{"model": "audio captioner", "dataset": "synthesized solo parts of chorales (CocoChorales)", "train_examples": 39062, "n_mels": 64, "hop_length": 160, "input": "log_mel", "spec_augment": false, "win_length": 400, "tokenizer": "word", "vocab_size": 56, "encoder_arch": "quartznet", "encoder_norm": "batchnorm", "encoder_activation": "relu", "encoder_drop_path": 0.2, "encoder_depths": [3, 6, 6], "encoder_kernel_size": 11, "encoder_stem": "single", "encoder_widths": [192, 288, 432], "fusion": "prefix", "decoder_width": 128, "decoder_layers": 8, "decoder_norm": "layernorm", "decoder_norm_position": "post", "decoder_activation": "gelu", "decoder_mlp_ratio": 4, "decoder_head_dim": 16, "decoder_fused_qkv": true, "decoder_bias": "all", "decoder_qk_norm": false, "decoder_parallel_block": false, "decoder_inner_norm": false, "decoder_positions": "sincos", "decoder_prefix_bidirectional": true, "decoder_connector": "mlp", "decoder_tie_embeddings": false, "init": "kaiming_normal", "residual_init": "zero_last", "optimizer": "soap", "beta2": 0.95, "lr": 0.0039, "beta1": 0.9, "shampoo_beta": 0.95, "eps": 1e-08, "precondition_frequency": 16, "max_precond_dim": 1024, "one_sided": false, "adamw_lr_other_params": 0.00097, "grad_clip": 1.0, "cautious_weight_decay": true, "steps": 5200, "batch_size": 256, "epochs": 34.1, "lr_schedule": "wsd", "decay_fraction": 0.4, "final_lr_fraction": 0.05, "warmup_steps": 260, "weight_decay": 0.2, "adamw_weight_decay_other_params": 0.05}
Rows from block 11 of the audio encoder, named by matrix and row number. Rows with one number belong to one channel. Each number is 128 + 32 x the weight over the matrix's rms, rounded and kept within 0 to 255. All counts start at 0. Numbers have three digits each.
# convs1: first pointwise conv (encoder.blocks.11.convs.1.weight, 432x432x1), inputs 174-260
# convs3: second pointwise conv (encoder.blocks.11.convs.3.weight, 432x432x1, transposed), outputs 174-260
convs1.278:121100121164115101109083109086162120115107111109152151169163164147185117115102155120098136122164133104169118060110088119143123144148147112140084116184201197195121153173144149124124109201251103168121150198167123151140184159105141194104100196118096133158056044146
convs1.279:087088109144147169164142127180108172116106117124081163136084150144137141159182158062136103131149139099091118125155147135176150132179114184138135044116082087104095147129111143145151082157146084147101082124116120144111113095143142133158123116171149100052145099130
convs1.280:146125075210100147122156150102089083124067180135161193052164172151202115127118130060097129096124155123129100143099109175135111122108134179135107108164113067157122133178090120108114151115160124167172089139143109108193131127157159116132085158100087098094144126089
convs1.281:147140123127089144095057120063104213157107135145141154063134139110142107118094133131139150134155121145138135100114107167134110141081063132163135120054146178183130085121162108146183163088081127126102194133119136092074047103086123067082145152116168154118136162197
convs1.282:150133095135136100142100129127086156154127179139152185127139148152140110190123131111110120189132065128090147156127133140140170120158122112154196191177123093122135151095102129105103172108185159116149144053185100112113099135128117113127173164141119144137151135123
convs1.283:067146124133084089173171097090119134095148107131136195136118104133150062153088125150112137174000108223114185142088103136166156099149152130134137173108079105065103112113142141169085119199087128122100149112088114144094131108110082127001174186164192093137137128128
convs1.284:110060133135161035180095133130107060100050087112133083049126070176109131175169152172160177151073127128101148160169204127176172107100101115119133108124121149120132090127091092149132179163127094164139131142098153115125089048131048106137139092174097089153104138074
convs1.285:142161150068123076079170164138151075093105093126150090116148187120110149117135170087128044109022158111094112110125146125161204102118145138185092180092114119126145137126146110107079146086142129215118081186150182210078159121143131153129122120166134162061074153103
convs1.286:138110131089121141122152147129100114108135097125173119051127089135122172116126132135150070122138058112142154112154121120107089164131149098130109084127174148149150148189168120146113127162110127182130142148122170156084148149141071135128090104112114163161133153111
convs1.287:143093123092108154140157136100112123135118116091161107143132133113084078178124136114141162102158114122113083158135171100130134108137160128084143136146100148119131129148132120128103155145110120201131111157140089157129153109147123149148111172161125115140129194038
convs1.288:123137112167118130169134155144119130132096081132110112170124139124143147117130081157126147121131171114092133125171111090175156097159120127142113158133191165102109129143135084102116096111110132150107125117117119163146135108133145107136134127108158129090140112208
convs1.289:144126095149111118138111146155111147101125146083125163218196143135093126099100164109113129101124131107204148075124112160135128127066057104092055153194197126136122166156148210137100168148164209203148173158158119133015125165103067171179113169131122128148109153144
convs1.290:111130069112144106173094066185087191100140085073149134141135131115161194094086149150138109130190111150136093119184031180124116167181197087117164193121169122162117126161141114165195119046117150166154163143114158089118164112084048133125127184131146126101162172164
convs1.291:081101102102087096159090123161126125174191116180099061157092188091082133103159140142130108127123092081132144136123199138135181149153101210100136127100103123134183136157119207124162150131182128143140114108131133188099152092117077086125172119123160151126128128121
convs1.292:144143210134152178120114130079097105114122146126128151125110141091127084122135130117114084097243112172086157103170126100135070167142148172096123131128113140045103153129107131129141082063133160163139091140106137116089168097155202093097124094114134204160045137196
convs1.293:143135092127201050134148149105187122172107161186104108163171111104146146151172132156150092097188148152131126119143164142101118193131180194108148115021112036107135122181113193079182180102112110110123152112199168181098133145088099170095098134146170108197102127175
convs1.294:129152092137179117181133149108114116113123136083029144155197121031120129120108122126136116115057187123131142141118110172176125122113171159150143165153127125101060111106103092159115166074109106174150099108152146149149107167099067118174098108148146128128162157102
convs1.295:120129144098113173162176143181160126111137159065130188148162112165153162069124182186140068174043156107132116154099112062131143109205165089155160104217099169097129175159133148143146223144178096111157117113094112154108112156190184097124166181176094140177133135150
convs1.296:125144123108202176158091124125101104134135167077125147197113176115087149138131126086089133122070134172163117166122144214109072168145137164189124141100095120058144160135110119109113112141077089127136110119142120154165157175182147122118132128125094058144069124062
convs1.297:113111184210107124137135193154120134123089130149110091180096151121085148120153145137110165165229111105115111145140120081117136131118125145059143084177069135161099118097091115108173112163097058136127176171128152213148166153109119168137140095090100136161138119140
convs1.298:179110077145161058094154135086116144133111112128146100143125124170130104142094123099140081102120124168137168138118183091085186113127169127114181080110137150132129078159120155135098155166162109114135107061109113102096127163099134114176127100122137181146143118167
convs1.299:107124112137141047145090137131110112170185152105119129152168121125150170137130071108104142084165137076091089172150103121159182115190120136142123099170135137174027118103162107204167128108164022105138126162118128099139161093130138231130159164171126122118113120130
convs1.300:117177042143143094141074071118177080155128173136140084117097138123140143125147103124146145050232176096119149129142073143121141152103208080161137141126160083076104115124135117129120146020172146153059117132148132112137182148105141159156108169148130127045182069096
convs1.301:131135107219146071120074145130140155120100173122139176089174081116122146142119136112127148099137121123121131129143094102145102079150136104120108088113089060172134149105103149108116150112172093119124154095147112134106129113111123081178177119170135100104125108081
convs1.302:138114149135152096083123147137048109176141151157098109108132147161042101113123203064120094148188144134079154183162162133124139093092097074115167146132092065084103096107141106140117181069077129113102040161085122118106099166122115024083155102090101151128082113132
convs1.303:138123093150083151132125158147089130128117117064117140134123136101171123135074109132119163127101057149123138104124108083070126163086103088148149116118201120167107105146093088159150044113146123133150097139105149128173132150143134136164101100129141163182142134094
convs1.304:097214108171162114143117119194093109133132178143158076151140117141134110115168103096145138150134176148132142141121137124158103142149179162173124166124135076110151106144115173096077054112116134141171119170149117122117118084135090134152154127190148101092126114110
convs1.305:154132126155145151161165092130122154078154106144146095064089106140093095151151159157153126174125149070119141156168064119118105106140123133101177142138151121106109207112125101119110130124094073093088118123087105107098119144092106079117104114179146153089158125095
convs1.306:152162119111163128161132098118133133142099121105130159132175077157187168105085112151115142170120141123116134137129072132183081175139117137150128114117096138154097126113114119117060122131114082162150125150114121151126115106143117108140217099138116120082161115088
convs1.307:089113130131169100151153131154112146132106136131139142146153102097175149146073141144134125178064093136113100129133150104150165137144134106139126106107176146155127140168130148144098173144143135127144164116142174170093123128105141148126159122129160146149089110140
convs1.308:132178137086105088131136166089163152154135119131189129172138148116137116115126155127116136108127114179135144131152095130168112148110116177145091138131164128143152143109099146128089132143153071106117196084129131121150134094151140137143149118105201133085135132167
convs1.309:154137127188133104145114096077086128127093153072084121160114106078132038118132127123155168112166081152151070128166173158118075152059128162149151109136082090141136126122146114184155181117070095157091110123152151112157112113105155181170149106211059138128107157151
convs1.310:072181113141164074101100136091130110176122141129138111120131166109173118138147175132126206131109121137119122130164127120165159093119129124147098146140107166099138151188135195146121115090150088044124119153080178126121080130088209097102117126140112106057096098181
convs1.311:107149083116141166150143088119107180127146130071141125130084169174119141080118116128075141110080141119184116155106135107140090163137113120121098134120118105140159185135164112188142099090110089100092118134187138140162172023108056188148168173119078126151130123126
convs1.312:053143070171170121131140083099123137118190091113099173119087079145164092114117061154134104149151129148159133135140111096168106125062130169144136088180111203154119148182107154144117145175141095116146152164172128120173215185131109183206103062097104133156078160081
convs1.313:137069104165113073172139096153083139150147139086101058236143126100133134120138128109118112108118170109122151112113132170160168132103100151094112154104113095115103099160129119128108131057160155109124129124137111068066098060137180129147150073176104134147139133181
convs1.314:127161100144087086110131119171164138154051173143185142163176149109116118118159078157116125118067110135116125074136141162035144147179154126160098147096190160081109130137124149168093128120119142129170120101109127158154118092199148124084083101142158144183100144108
convs1.315:218104107164160128107075123123105125067115156143126076201118177169132064151116114159104101155159150151119104118137133120168113152132115127104130070144124087087111136100158143119137121193080116107143104153099138088135107112098146113125115132135168154126126123132
convs1.316:170140149205145133103152118112090185123141126172123148145113088095140168122130152106123154091090158147108118124120159112103139136096138140172147091156064134150188122086094126116160081204119099126161142155047110128134179168060137116142200155127163130133109132083
convs1.317:124101115182146149202091118127116100175145113184107097132144114134088133130148116121137082177166176166081103169144123109116157094092086081116096177160142110129117120111128094099081182136128161143099092182143087166215138125126120097164186154129086163146079113114
convs1.318:136189112131102151176125152101083129135143138159087168078111130135137117076114112088141179153158183164103115134143116139079142104170158171112105147112192168116148131168106165114214160171152121188118177152165047168183164176126130147093095176178081178153116142115
convs1.319:163070141125146151140140179079115141136112124112154131143153148109108120065075079152185155112138098162138150105071114134158142160134133134129131160114140108142111160105142155171135157106111200108179106190162113118178124093109090156134126099070125130141144095144
convs1.320:112143130094172125192097137091077096137174118182156111141053143148078140185112109133102096094162135080153106140186113137193122157113102108199149179120161109131143159108115146101153072041105121108151108116125075171151108088104110087127086116139095125149149166095
convs1.321:075139148144164052155125182108128114122102118149106142081166097181103141111128200118063172076224087148156146100128139149147114104107124137136119080197116141115172135144131117133161114157107138121081128142067142139131087185141101123091171109099099121154158095044
convs1.322:112147134126143135113122084127149190031100136110158093160137116128164101121134155106149142159151102167138122116105145167130125080083138137129118131109131123100156191106128113131138153139147108114105138118126082117134173111126130065158162161184089080246092141216
convs1.323:176096060113130164152076177126124107151088159057091108236183128149168129172071177124108060129180190113016098147095171139140200163087162140124076111103156106070145129127163109136096122105180122084134130205093114122086114171148195101183129158113144172138122114118
convs1.324:157139180127057108121096115108100123168097160108108114134078113186156177105150118134124171137182140106073102120176106097169097112059217171082114128057089121180130114135108130114059192108116149173093114049093157136087154146094107116110152166128200117083080143061
convs1.325:099131156165136104151140106104140138127129164111096115152152136109150142087139144173086201106167120133156192140127115150143085085133150070123128107158143166042170169163158105148128103134102046091101123059144054150108089179136096134123123125180122115056176162168
convs1.326:098172125117085160143131130138143126152125140116142129078080125126184138177154076132145131146165152127174097165191109122149123133114124116115098107105114098111153129181123129134135101161154094105131165169157078157161118117106141122148175180136147116123136124082
convs1.327:161119131150181167097159170112076119130205071121138173159148086179127114118103111108144151123119125132140148106115115154114142092101182123162132121153107144157104089150175109118164141112138174123151099124125163116117140146132101101157112153131140156130223177093
convs1.328:066144131139121070124134144110130127121125023156176148184096126040132163115099066158124138123102091178162105131130074112108150122150082105137162089132153036131141102063120160187102103077067170059052149047115153098161118126092061113121157147118131121121089168099
convs1.329:136075114137162133156166126127147122169157166200127172182124097131145094172105103149121122158143123129112146123145197114115106195112120075126106154111136180111131136095118117130139133140138123168147079032095178134132155078136147096170129153138161164125109104125
convs1.330:129079096112194131093179105162155161105157077177143093159052157177131141117105119098153130110066117144141130102168186121083106088093086145151203170174085108117103148114167161125147147123096147128153118082057122205130136094130113184121170141127107180119100106175
convs1.331:054179117102153092151101142141112141118125095106103143147116091135072116140098052101111116151076117165140127082150141102113095105095060146160089125130164117161118153123095164115152158129126147131161153140108121178160093093128164136139083143134162140170138072162
convs1.332:139152104134150114139169172161121116147109143166137192044103181185127075137179141130129130192119134131195170128117104150126104177082104160073108111077107162125086134185133185118108118160147156204109130151152110147106102180095116153145110183139115166160108109116
convs1.333:169167116112139120178139076100148098153155176068164080144248168086116133119120168126111155119082089100074083136099182120114128140120127122161120130139144149142123145115074163064177035040107038184181048071115058104096104159127125083146125111111135106098115134145
convs1.334:163163087171118075126131160136165151081086134136119135067170125104153116105141169149113149143111117117177131142118182143151155055051144077085096072138080119053113122140133120133137136145134126128143147132151191133127090155064192158101141134113152123139189106102
convs1.335:126102135105131132133123134112128148106088168139106139124158132127094116095104116143137092099140165155094113139114104048107139112164088125133106074069134097117130103144140111102114082120116130154120149130143111152078131161096110121170124087052080153111134140086
convs1.336:192111093137158162152145128140212183100117074170130071161144136089139120066183086145139111098060139137141170106138116131121098095117129134122142102150072132101172158079159117128088123072119164214126085092112096072118120080121133130061171094080143145111095144151
convs1.337:105160119133169112099119154073088124177129136157143127126094125102127144120138177119172081135183137122101126135138105144132096081070123139146115090118155137171126116124092104142120110140110152130157127076140155128122128079125201146096093107120104132127135200142
convs1.338:158134087141173104133103123142165147126113146146168127124097187114103068127094132136133115159108139106127125084118122148157114102113128144087185086179205130109203136130142174129135093177177093135104103105119149147135137082118097102114135120121153075162148165116
convs1.339:109071109115167102137094116108113154096134118161116138115158170178142141075160144134142105155074125080095109103148099123123133096144134090125114194137144159144224096081098074100157165096135149122143113109133135118117191082093192110129104152139128117123119137168
convs1.340:120127187117178116140121122144043126178121119051150118181122127163141104110167151135135137195166141084057128139137125067136107165152096107132102134150099062169143133142125084134079142133107081115152099131115123095151063146095099117134100118139110129131124139112
convs1.341:126139132109119074139099074140137119146119127105117119123185164126111106096151091152120150125082147144076106128096098158096086101113158143106083126069144120115154139130173097132136111163115136133104123159144103128106093094090102157144147121131162125085114126129
convs1.342:082140076104152135138172139146120095102113190152144168162193196162175180102111171075119103133120129113086143069161144139084085127120142141084154139090200102179136145161076112140216134119165129116090109165092126097153159181077093083062087143105094096255185133118
convs1.343:141095155082128178111113130114143165143155128135082118152153129117115123137124174120135105132067100112130129135176072162142128107149079155147142120136169110128130100127144151128123144150066143178139114082120165127137142162127134172169108112134130107106071109110
convs1.344:114157115151106158133121133138120140102153144207168037084131150117124152127145132147106161156122147098173110114082057141079140118171133116153137124090118154157109104136144114115180089158130108108159091143118175155100079160205169089090110131114153203094143149167
convs1.345:141149108140040038130142089134156064185111136097131137169192145128118076132129101162233143127109107051177149107121178173086107181132078213191124106154125117050115155141098185096080123129191119133077138154152146093045140127112139144155051132026202115103186134047
convs1.346:169171158149194058074196097139142146113174117135171152075174114141118167131130139109071128089125155144183118084151087105101172143108110134168110136122071092123096129155144074134095159123079098115099145181065104130170194161204172175092112106137113162155086112149
convs1.347:137147110053131255115118129114099120150097133211156101176104108121201155060120124085228067121140166130127110147127117171098175167104166139114112177093140137188044133090152110139177032086065170119110151107168088057128128161152118163060095141115105137116130128173
convs1.348:123048087132086127119109124083205126150134139170114068093154172127049110100079134063128145117067128129135159174213117114204163099041141131144144097136153066121116137132152095042139073191100147182031155163170149124136142170096069175128118076080158087155163180070
convs3.278:034111046145152173116140144104056112089138166102120165109170099148107131135128167116150119119135101160110090206147084123132081091111114131102127193153140142080129124151144135135098126088142163102150154140084147079155092137117130154153126124192129143135063120157
convs3.279:132167116175130154092101105152171126174158050110167163097125133141122155112134150149119114181150110168145093126160142072141102127118122118091067149170176146146116089211105097074061166083156154138151121155103101082170150137134114193141082072113090145071111127114
convs3.280:125162133105140134219148100098135135187149163147116134167126101129074105161049120167169168094142112160208145122166112154141085070093075146123102108191101114118150121129139050085205098093159138137117083098131134117125066135147082142171163167109090131141192116105
convs3.281:152171148120147117115163106141108166131098163094094130108167160075097049089121168119134161104093116171096105095060093152152125080130161143127119149149122155146080087039148104175115128129118144109194160119167132097151170198162151114185146094106113178146125077113
convs3.282:179129134137114084115127118114171124075152114107175129134113109095083125190126104170075142199167118127186166101132096156132094115058144122146099175089090124000155059104170117086081171176102100117068134146121140127131170176104095114166134073087165098137150152119
convs3.283:178128079089154123154165146094167182144147152225132179136081166095133065164145103093177139108141153147163183135196151083115113141139125189113159137150126116105138095124103071103125137113134142173113134116104101159136126096102057102164088157082117123177117138142
convs3.284:128112177083135100089129150106168094111132068151121137118115113132089087129149131135113149133093092097117150087164088131129091124178132146242136114096111097113132099181161139145118100211150140140158106165121133089131125097078122123117115130117140176160113072130
convs3.285:108086039046143135155110105138148101084112174127030097177130129094089126160148194161073140140160105014110135139144162141121114145157129182124144173150093134086105174136146139217072123140139176047074064149118097098231126143126094081109122102135147209147225089092
convs3.286:135136091116122115151090099093149096085148121129101164162143136136151065149187019123087169074149168102117137109146116103139102158149172122128150113125132096164142081116158164152121125164236153129139146159100187119106194146173163144037090085071124150060139093093
convs3.287:120119147176179126166127090111145144130164107205128094110111095131120085160136135149081103174119111160117093104189123131137119117100105122128098129104109130187102077077114148095127105138080144144131147127151157111131142087159130126154158151102102089092157125131
convs3.288:097125142090134129166171146098089119158113124132138141139085102173127073111128063158149102134143092121103119170134079119089159109143095116113155121126122099172132124097145107139112159095149136164148128123135157080146109100108102128123081096053099155107148098090
convs3.289:123219159121201206105137195097190130115195241113170125116113131139124118098120113077108151127145152115171147142158188125116157116137175172110025168107086133171184134120125147129087099148153110070125166174154170091137179160096161108164196200140165084167209133111
convs3.290:164050113096153127109116157059096136139080126143005126135119109153203133170131127089166135141077089165113099124169171158071115103108104168120150131137129102058092113156169086160182185135149108080157128164126077118221163160124176142128143145143147146138088145160
convs3.291:134131117145133099115101164102113119109091129107108178155096149141166130162100130110136135129119124110177172125128187157154155099121143083135148107106172084113133146103085123123130176147117182100172090081150142080078095149091111145083124135200120106081090168177
convs3.292:146147113099138159165080130080124133131155141163108089070082101124150146177128119121149106156194101117141166111102135158149141091105192112075130143149096126145157134123100130152126114158120122200134157128132107080095105140137161134120100188118095162097185178137
convs3.293:079104177043147107159161082115091110106089099178002119155110086123142098088121113064130118129124140142121101120082188119114094131113109124116071141166127092155131114135070087136113080021087164136149103206139094071171165166141097168152073115146101127151125174089
convs3.294:189177127144129082132115115141168136092088127106108119101127141099169147109141054105122159134115076153121092117121140087114125059153139063120123162183154107043152094129129178096088105128145140094127176123188146122113119141149105123122156110132145124141078173146
convs3.295:144133149113147192102115136152106138135146136151125143131201140083180146099117071118101086113089163087110081150093069103103080083121110077185150126216105127140023056155076149126105121125106116164217193141135145064152157159095132097135113156147137118113139108132
convs3.296:120133154095118162147050125111154147080114166135088100124130107172135076079154209092171049135118148109117117124082151142149124123155108168105164159127125123080081118063113113141108066124124171186154147088114155055070130093174109116159143160114081154153110190161
convs3.297:125171148073185145127192166111142155132131148118153102126132163147112122110134155121157101089167126135124085157157098199111126152094115136130108148167155175147152175080144142105133145152114205112114165084102168142163148086134119121126069073182156137149117157129
convs3.298:038101133210153161145217144158089133134085094124141075108126119153142049101110151160140130131104127144135126138131146100107144131116146167067140138097146136126118164137119091082185101152160167134130149131105144139116104161140172125125130124113177147126177102164
convs3.299:117140167169114096148115147086125102183124157157109116077120139136171129143096104139129123018098127070159130172163139118150080130175108194140128148150140137049102098076142130150086057129118131120112124126138102148118119121111156156091136126147138179148142119115
convs3.300:109083144115128147133123132191063134151110108156162106129104190118140189105152121208153184125155086118116131142124157100218141107116059168133106095107150126188072142165121127116178132140139131123127100145133167117080091113112109118191101148121110166123139152117
convs3.301:139094128131114123158141094096105140148146128170124144144098093136127091150113107110073102145137136141093147130138128115128127115139169095123152183114155118152099129116124172174156150137104156144151152170123099114154128147187161150099106089123149140090171127105
convs3.302:090115068150124057131112164129132124137084100094147189086170118159180129070132100129154080166191120115141143133199116145161144117121196134152086131078058095059124131124098145152148105205132139149146192114125125126130142159085107042126126070154116116161141117132
convs3.303:087141113189132115140102143090115139167148208146133120159130132129133148126102139098116179152163128106151136224109134155127107121146096118093116049133121116120193103111136122061057153129118124108161116149100131154118122162176112172160117104139098131121144105147
convs3.304:165135144113175124118083165161125172128135107124095111128157130146161137190114117090165110135079142141088086145203139088140189126086175083192119222178074129101132098160132176153149153174144130078138167202185140119195126090110134156166091088100137083158096096121
convs3.305:129149150106169164153171145109120130102099153049127130109141083089125115159169094137089132067126142119145117152080154126154071156108127125099169111125103138243178118124108102151124150156147134093180159173127177152182115104058165104135143134187136095150194111122
convs3.306:129119089105127106113110135067112130156087181148146108056156141145140118080079148151110143120177101123159133077078115125174133149139128098143116161134091137117115210120088122134166115099120172126132070122132155120086149110112132128091102128138053197153103127134
convs3.307:115151113110113181124151167121108133122100126063124134124132107155136132196157168147151105102095091132128185131108159103148208147106130147118145131110077091123164123188113091106159120158114113120118116166195113117132184178087148103147122174142143148159173087137
convs3.308:158132125147130138156137118106144103116105096096073129164164107152083169165170137120154089090130166139131071139102167160111134142073082153129129176101148119144151138089143096070107127121131143096112128090134162134128131189159074157125123049142190101113128150167
convs3.309:100139136103113120163170146104120117120136129135155047169207105128148165149144139100088142174093093167147193101136112169143112160157141119146128073120071129083112137171134150160108126120137125156137106136154130064112153124091159112101148131190131150176091120160
convs3.310:184150224123111174070106148139069093137139075175097202163148110142158139117124176141155074133146130148121154137133132120158123132157174155146157143120187148107140086080118102150138162129135126171152101050104096154100069151167101163141147175047101121116066084137
convs3.311:088122156144090088155174108105119136132144112161170110208104106193129157101142138110143124127120153134157185133120172110144107159101110165113183174139131149141164125146099129155042114125138171088148102067153107133061149092101082138097173157154116179119126064123
convs3.312:095133144137168091144114068098149147118105190145151115146105122113132087168121137126101127062195114141164111127118142163116123112121113184130221125097131094108105100067100153132154119124130124131083074181107124073137151145149060073152175072141149175143125088167
convs3.313:112091132198096103107138144129152079124135142107135127168151099078109132131147090152088129120136096109144121117131168159153096119141116173141119140157129149180184137121112131146167150146122101167132094147146167064183149144150150058141100152117156104136082154186
convs3.314:147092127053131134133086102172179075113110215138112108102054189117171196153208143109147119131158123072089144075097120143152152099056146173196126105162197154113134232122122146161105126096097119123179135149143110150097135141106133089149080185161150077113132085129
convs3.315:184092090141193156151165143131087127156116184100169101157131151123111103157119135160124114125134125124100121175139124179147089131149150126173126114133132128088150097095132119107083138132131130115106075099128088136162121087147139133127185122148154107124140104141
convs3.316:147169121144194104143121183202146139100119058145148163101117089099117127131142139120129138135140103093135152181174075126139102083137092095093136136145041139138167111180156172126134184139148120148117135122121082153097120092106177127116201169157092122130121160120
convs3.317:029130109205055057142077095014148110136163173146115138081121166136113111174112170122117141135092148128114086096078104112083138150093123170052148136104115097121118084181146167111142131177081149115133121159206109119233127162141127165093097115132124128103088134146
convs3.318:111071131132178137128142127174118144133102130089074116152054065219124162132122120084121065111171116145091119095159138149137063112113101116158039114099213094045092127150064155146170132140132144140109082139155093106124094137116162104121105130099143107151088137090
convs3.319:094090098161113082110095156128095107126087139159141095169149115164103108113138150164131099171094100181133128130148131103130191133177125073116110151131123126189119121161186181125118148175110114126078103173164150113112141162091119144153076118127135135163079110177
convs3.320:069219124143152119105159113113139079105130104070085099126096072126114080116172160138099090172099082084106073075119174113184107150069107167188118143049114094136144087108142124109074103089162146143162162123144109178158096170101124135103138094133164124092088130139
convs3.321:131065087156139193111119160043163112120119058107198234215233079116103104147088169161168115110153107099163160086141129180142162130104153117094097148118054211117090150105104172053146119090194126113154107033112165193151141091063129060130113108153154151159122120124
convs3.322:116134110173111156110127155146164093104169152172146174125168101085124195129162144104116144127151142142149104145133108188154123144147149094140107112127158120130102137139152078135152102113142167136150140147129133082119111110136136170141117143119123180130144146113
convs3.323:144105090073173170119155125137163128170126129119156112107088157144123173138093092078157095102155126135147124120111117163106165126113173079220125068144057175117127076118148102160115113157143119164128150178120188056118150078126059131118147134140091174130111170133
convs3.324:150119150174108131187117100132123122115074091207103105190151124098154131119075146109105089033113107170153157083127140146152180097025198130132148158179118087147135122141125181085102119051101132140150168115093118092159151074174097124083153203100137131106099123122
convs3.325:093112097149114082155140097144154109126144147156144151076109090165135097131065076096146096115165148113123150141149048169150085149103102084130083099069134134130078190117140097141146117168118153093136174083192098120127090181191150124153080120113185126093099141138
convs3.326:133093095126119126117152094087118150196136085066119125168112074123171117095105137137130151160137060135133133138097148112123105131119114092088131084123131150162143108054110156190182131139138112104141135134116154053125129142131138131150166118061152150144115122099
convs3.327:134088149111110080145169122156100126112160157120102112107159100108101164109153114137081146155167111156127125161082128141155135119085161158130123089131191167131148127143087084115128122137201147146111115127136150131123119173138151102087143108118144094120163092128
convs3.328:101079080112170131128137093234146156115138255135073112142153183111177143059095046118135152108185113070109121048128158160125109194084161097145145175210177165178106129091196115166122094142147158135154084074044110135165113157089175128162143083134103146125125161102
convs3.329:158123105156160153129097116141114142119115108088129147209105114064135080129144081172174152168130126106134160138094141118163120153141141157122186114203142210154106179130065124131195128145097097119184132115107086186127101161103100095154116134125140222068175148168
convs3.330:134118137150099130112134155107108133108138102097175180018121175182174108169095146164126157065164134106182135149090156106123166134095152153071097143171165095097125109143179127117133107129125150098124138095175150130121125136057119095131101109147107138133166081114
convs3.331:117135153143156170114124108109104160124146122103130152183153079149118209132100118169111053102160164117119157124106117111154166123119097060113141150162131072151127135151160126151025184138169128115137107121088136139173156112129101117144095096135105182112130120095
convs3.332:173130113145162140093123239161091212115104241089171187213101090114127140134105221128179155192139092215156189203149176172099171072143114140122155138133141143098103119128095178140147143144117110126126118071095069139124138180155142080136146194108099122183162124101
convs3.333:126123126172091107113071111082157084138166050104090103209168130094084177179102024172118128051091149133068083122088061138107145166102077172081193082129110159135127112125136059097157115145132145135122145115151026110116134156141093104069084123081128068092151122182
convs3.334:132115119191073121104164089114090139110131070120153134112131081098131138114132140065115143108115115141136135169162101082108170129147136099100091103147125090189160100209196118203073118114129120167091144135146165180151132155138146160166112123130090068080129151103
convs3.335:166082100093095087140113148227066165156111084131178088180093180159124188145154095154144130105139071092138128144173098133127134122154131128116132110089168132090138095164101128080151141166146110117139079096152109110142156121089079104056100172131085114141153147114
convs3.336:147186127170121080171134147129145102152072171122084204092110119158125134108147154119138106101117124177105129159161115106144120149127113193167081179132167163075126115097111097218163126126146166105108128181132164154108137115097122134141093125138185150099151133174
convs3.337:125098192116112152090115133140108115130081170151099085183144147118126119096171106180124133186147162094117142159087162163087088131108085148127133200136133149128137116106059129121108112109098153115154127129139142102128120151080134102105100122104218172160142124178
convs3.338:081122094223119108082097111111163108134168153125068149142116103146174125113137111118146120120136118181102124140145089164100168114166185136119127095155128135112173146097099107080096091043070105107157133118145177144110174150122171117161151151098087118114110110141
convs3.339:046148080031134053096100156130097164078150166156118096137135046133128171125155092137136143152140152124186071148132112168122139141075135136108135088096176139128157126171183115068078128090072113131167114124169093184146149172123097069127126138117159120139126111149
convs3.340:158098152132113108141135125128138152106160135106130120143132102123143134070132091091098108133111144160151093163157094180161114056126102172117187102089125123127178173135108119069147108193191111102161122107142154147112120102090129168207067059074116138132136100116
convs3.341:111120101160155120134100178087135116151114133108145127135106145100123165150203127122169164140094064088153100091117125196131123131098146149062167129130158134186156162142142081094113160123103135189149109127028061147146016106137136055073121119116110083147133118159
convs3.342:137089108141182109135134094142162123125110167075086124160123096152093157108147117086100154181119062110155126179182087149123126120157090101100180139135159121086134148125112153127112123101095102123112114092134140130173079079057122126133130141185058096186162125153
convs3.343:135113126110082186123127124116126141113161152131142157103103102094117141123092184108121150109129109140154159164095159132151102123074180112101080130130131069093112146076152141100159082102140129142099158124159098094096100125144139143114121160126124116148147152156
convs3.344:140162096098182102123139115092128114096129099159133139168165138111132180134151138102181132089110139145111123151089207173163108104108111132119147110168161118109140147083139136165124064114132130130139182149114108159099140069105154099139098127111134156127088100158
convs3.345:103146053142135167161101074154138146076094154209204114115086161208142103136061107166089104136104134136116125122079169101135135148113125120141138164128175093149166174149111141164094098091117106138103087110164136080140144131163081081121146115061246150149114154121
convs3.346:073124116127170032112182171164176110141159099183140116122077066126153112164117206119170176085163106160181110129197085114151120122125177148157152088145168129135179156092134129160199154131154121140173115121116170145194155126104086176149112010142107105143123149075
convs3.347:133123099136167138098087133164104160127109160181083103162063079061181141126005146185111098111167099101211111122121160146051151144104130132131132195070176126158128115068119080074161130073097103139166132070115157079110130121154080156166159164197170084121125131179
convs3.348:120144116186156104142127146080105144139160171196136230196059193108129183168148153064168141187148163171083086112162164115098131138155137102120128035128116110122180068121086047126163090107159133119103131104127138142148120115105089133125160148079193081128093068149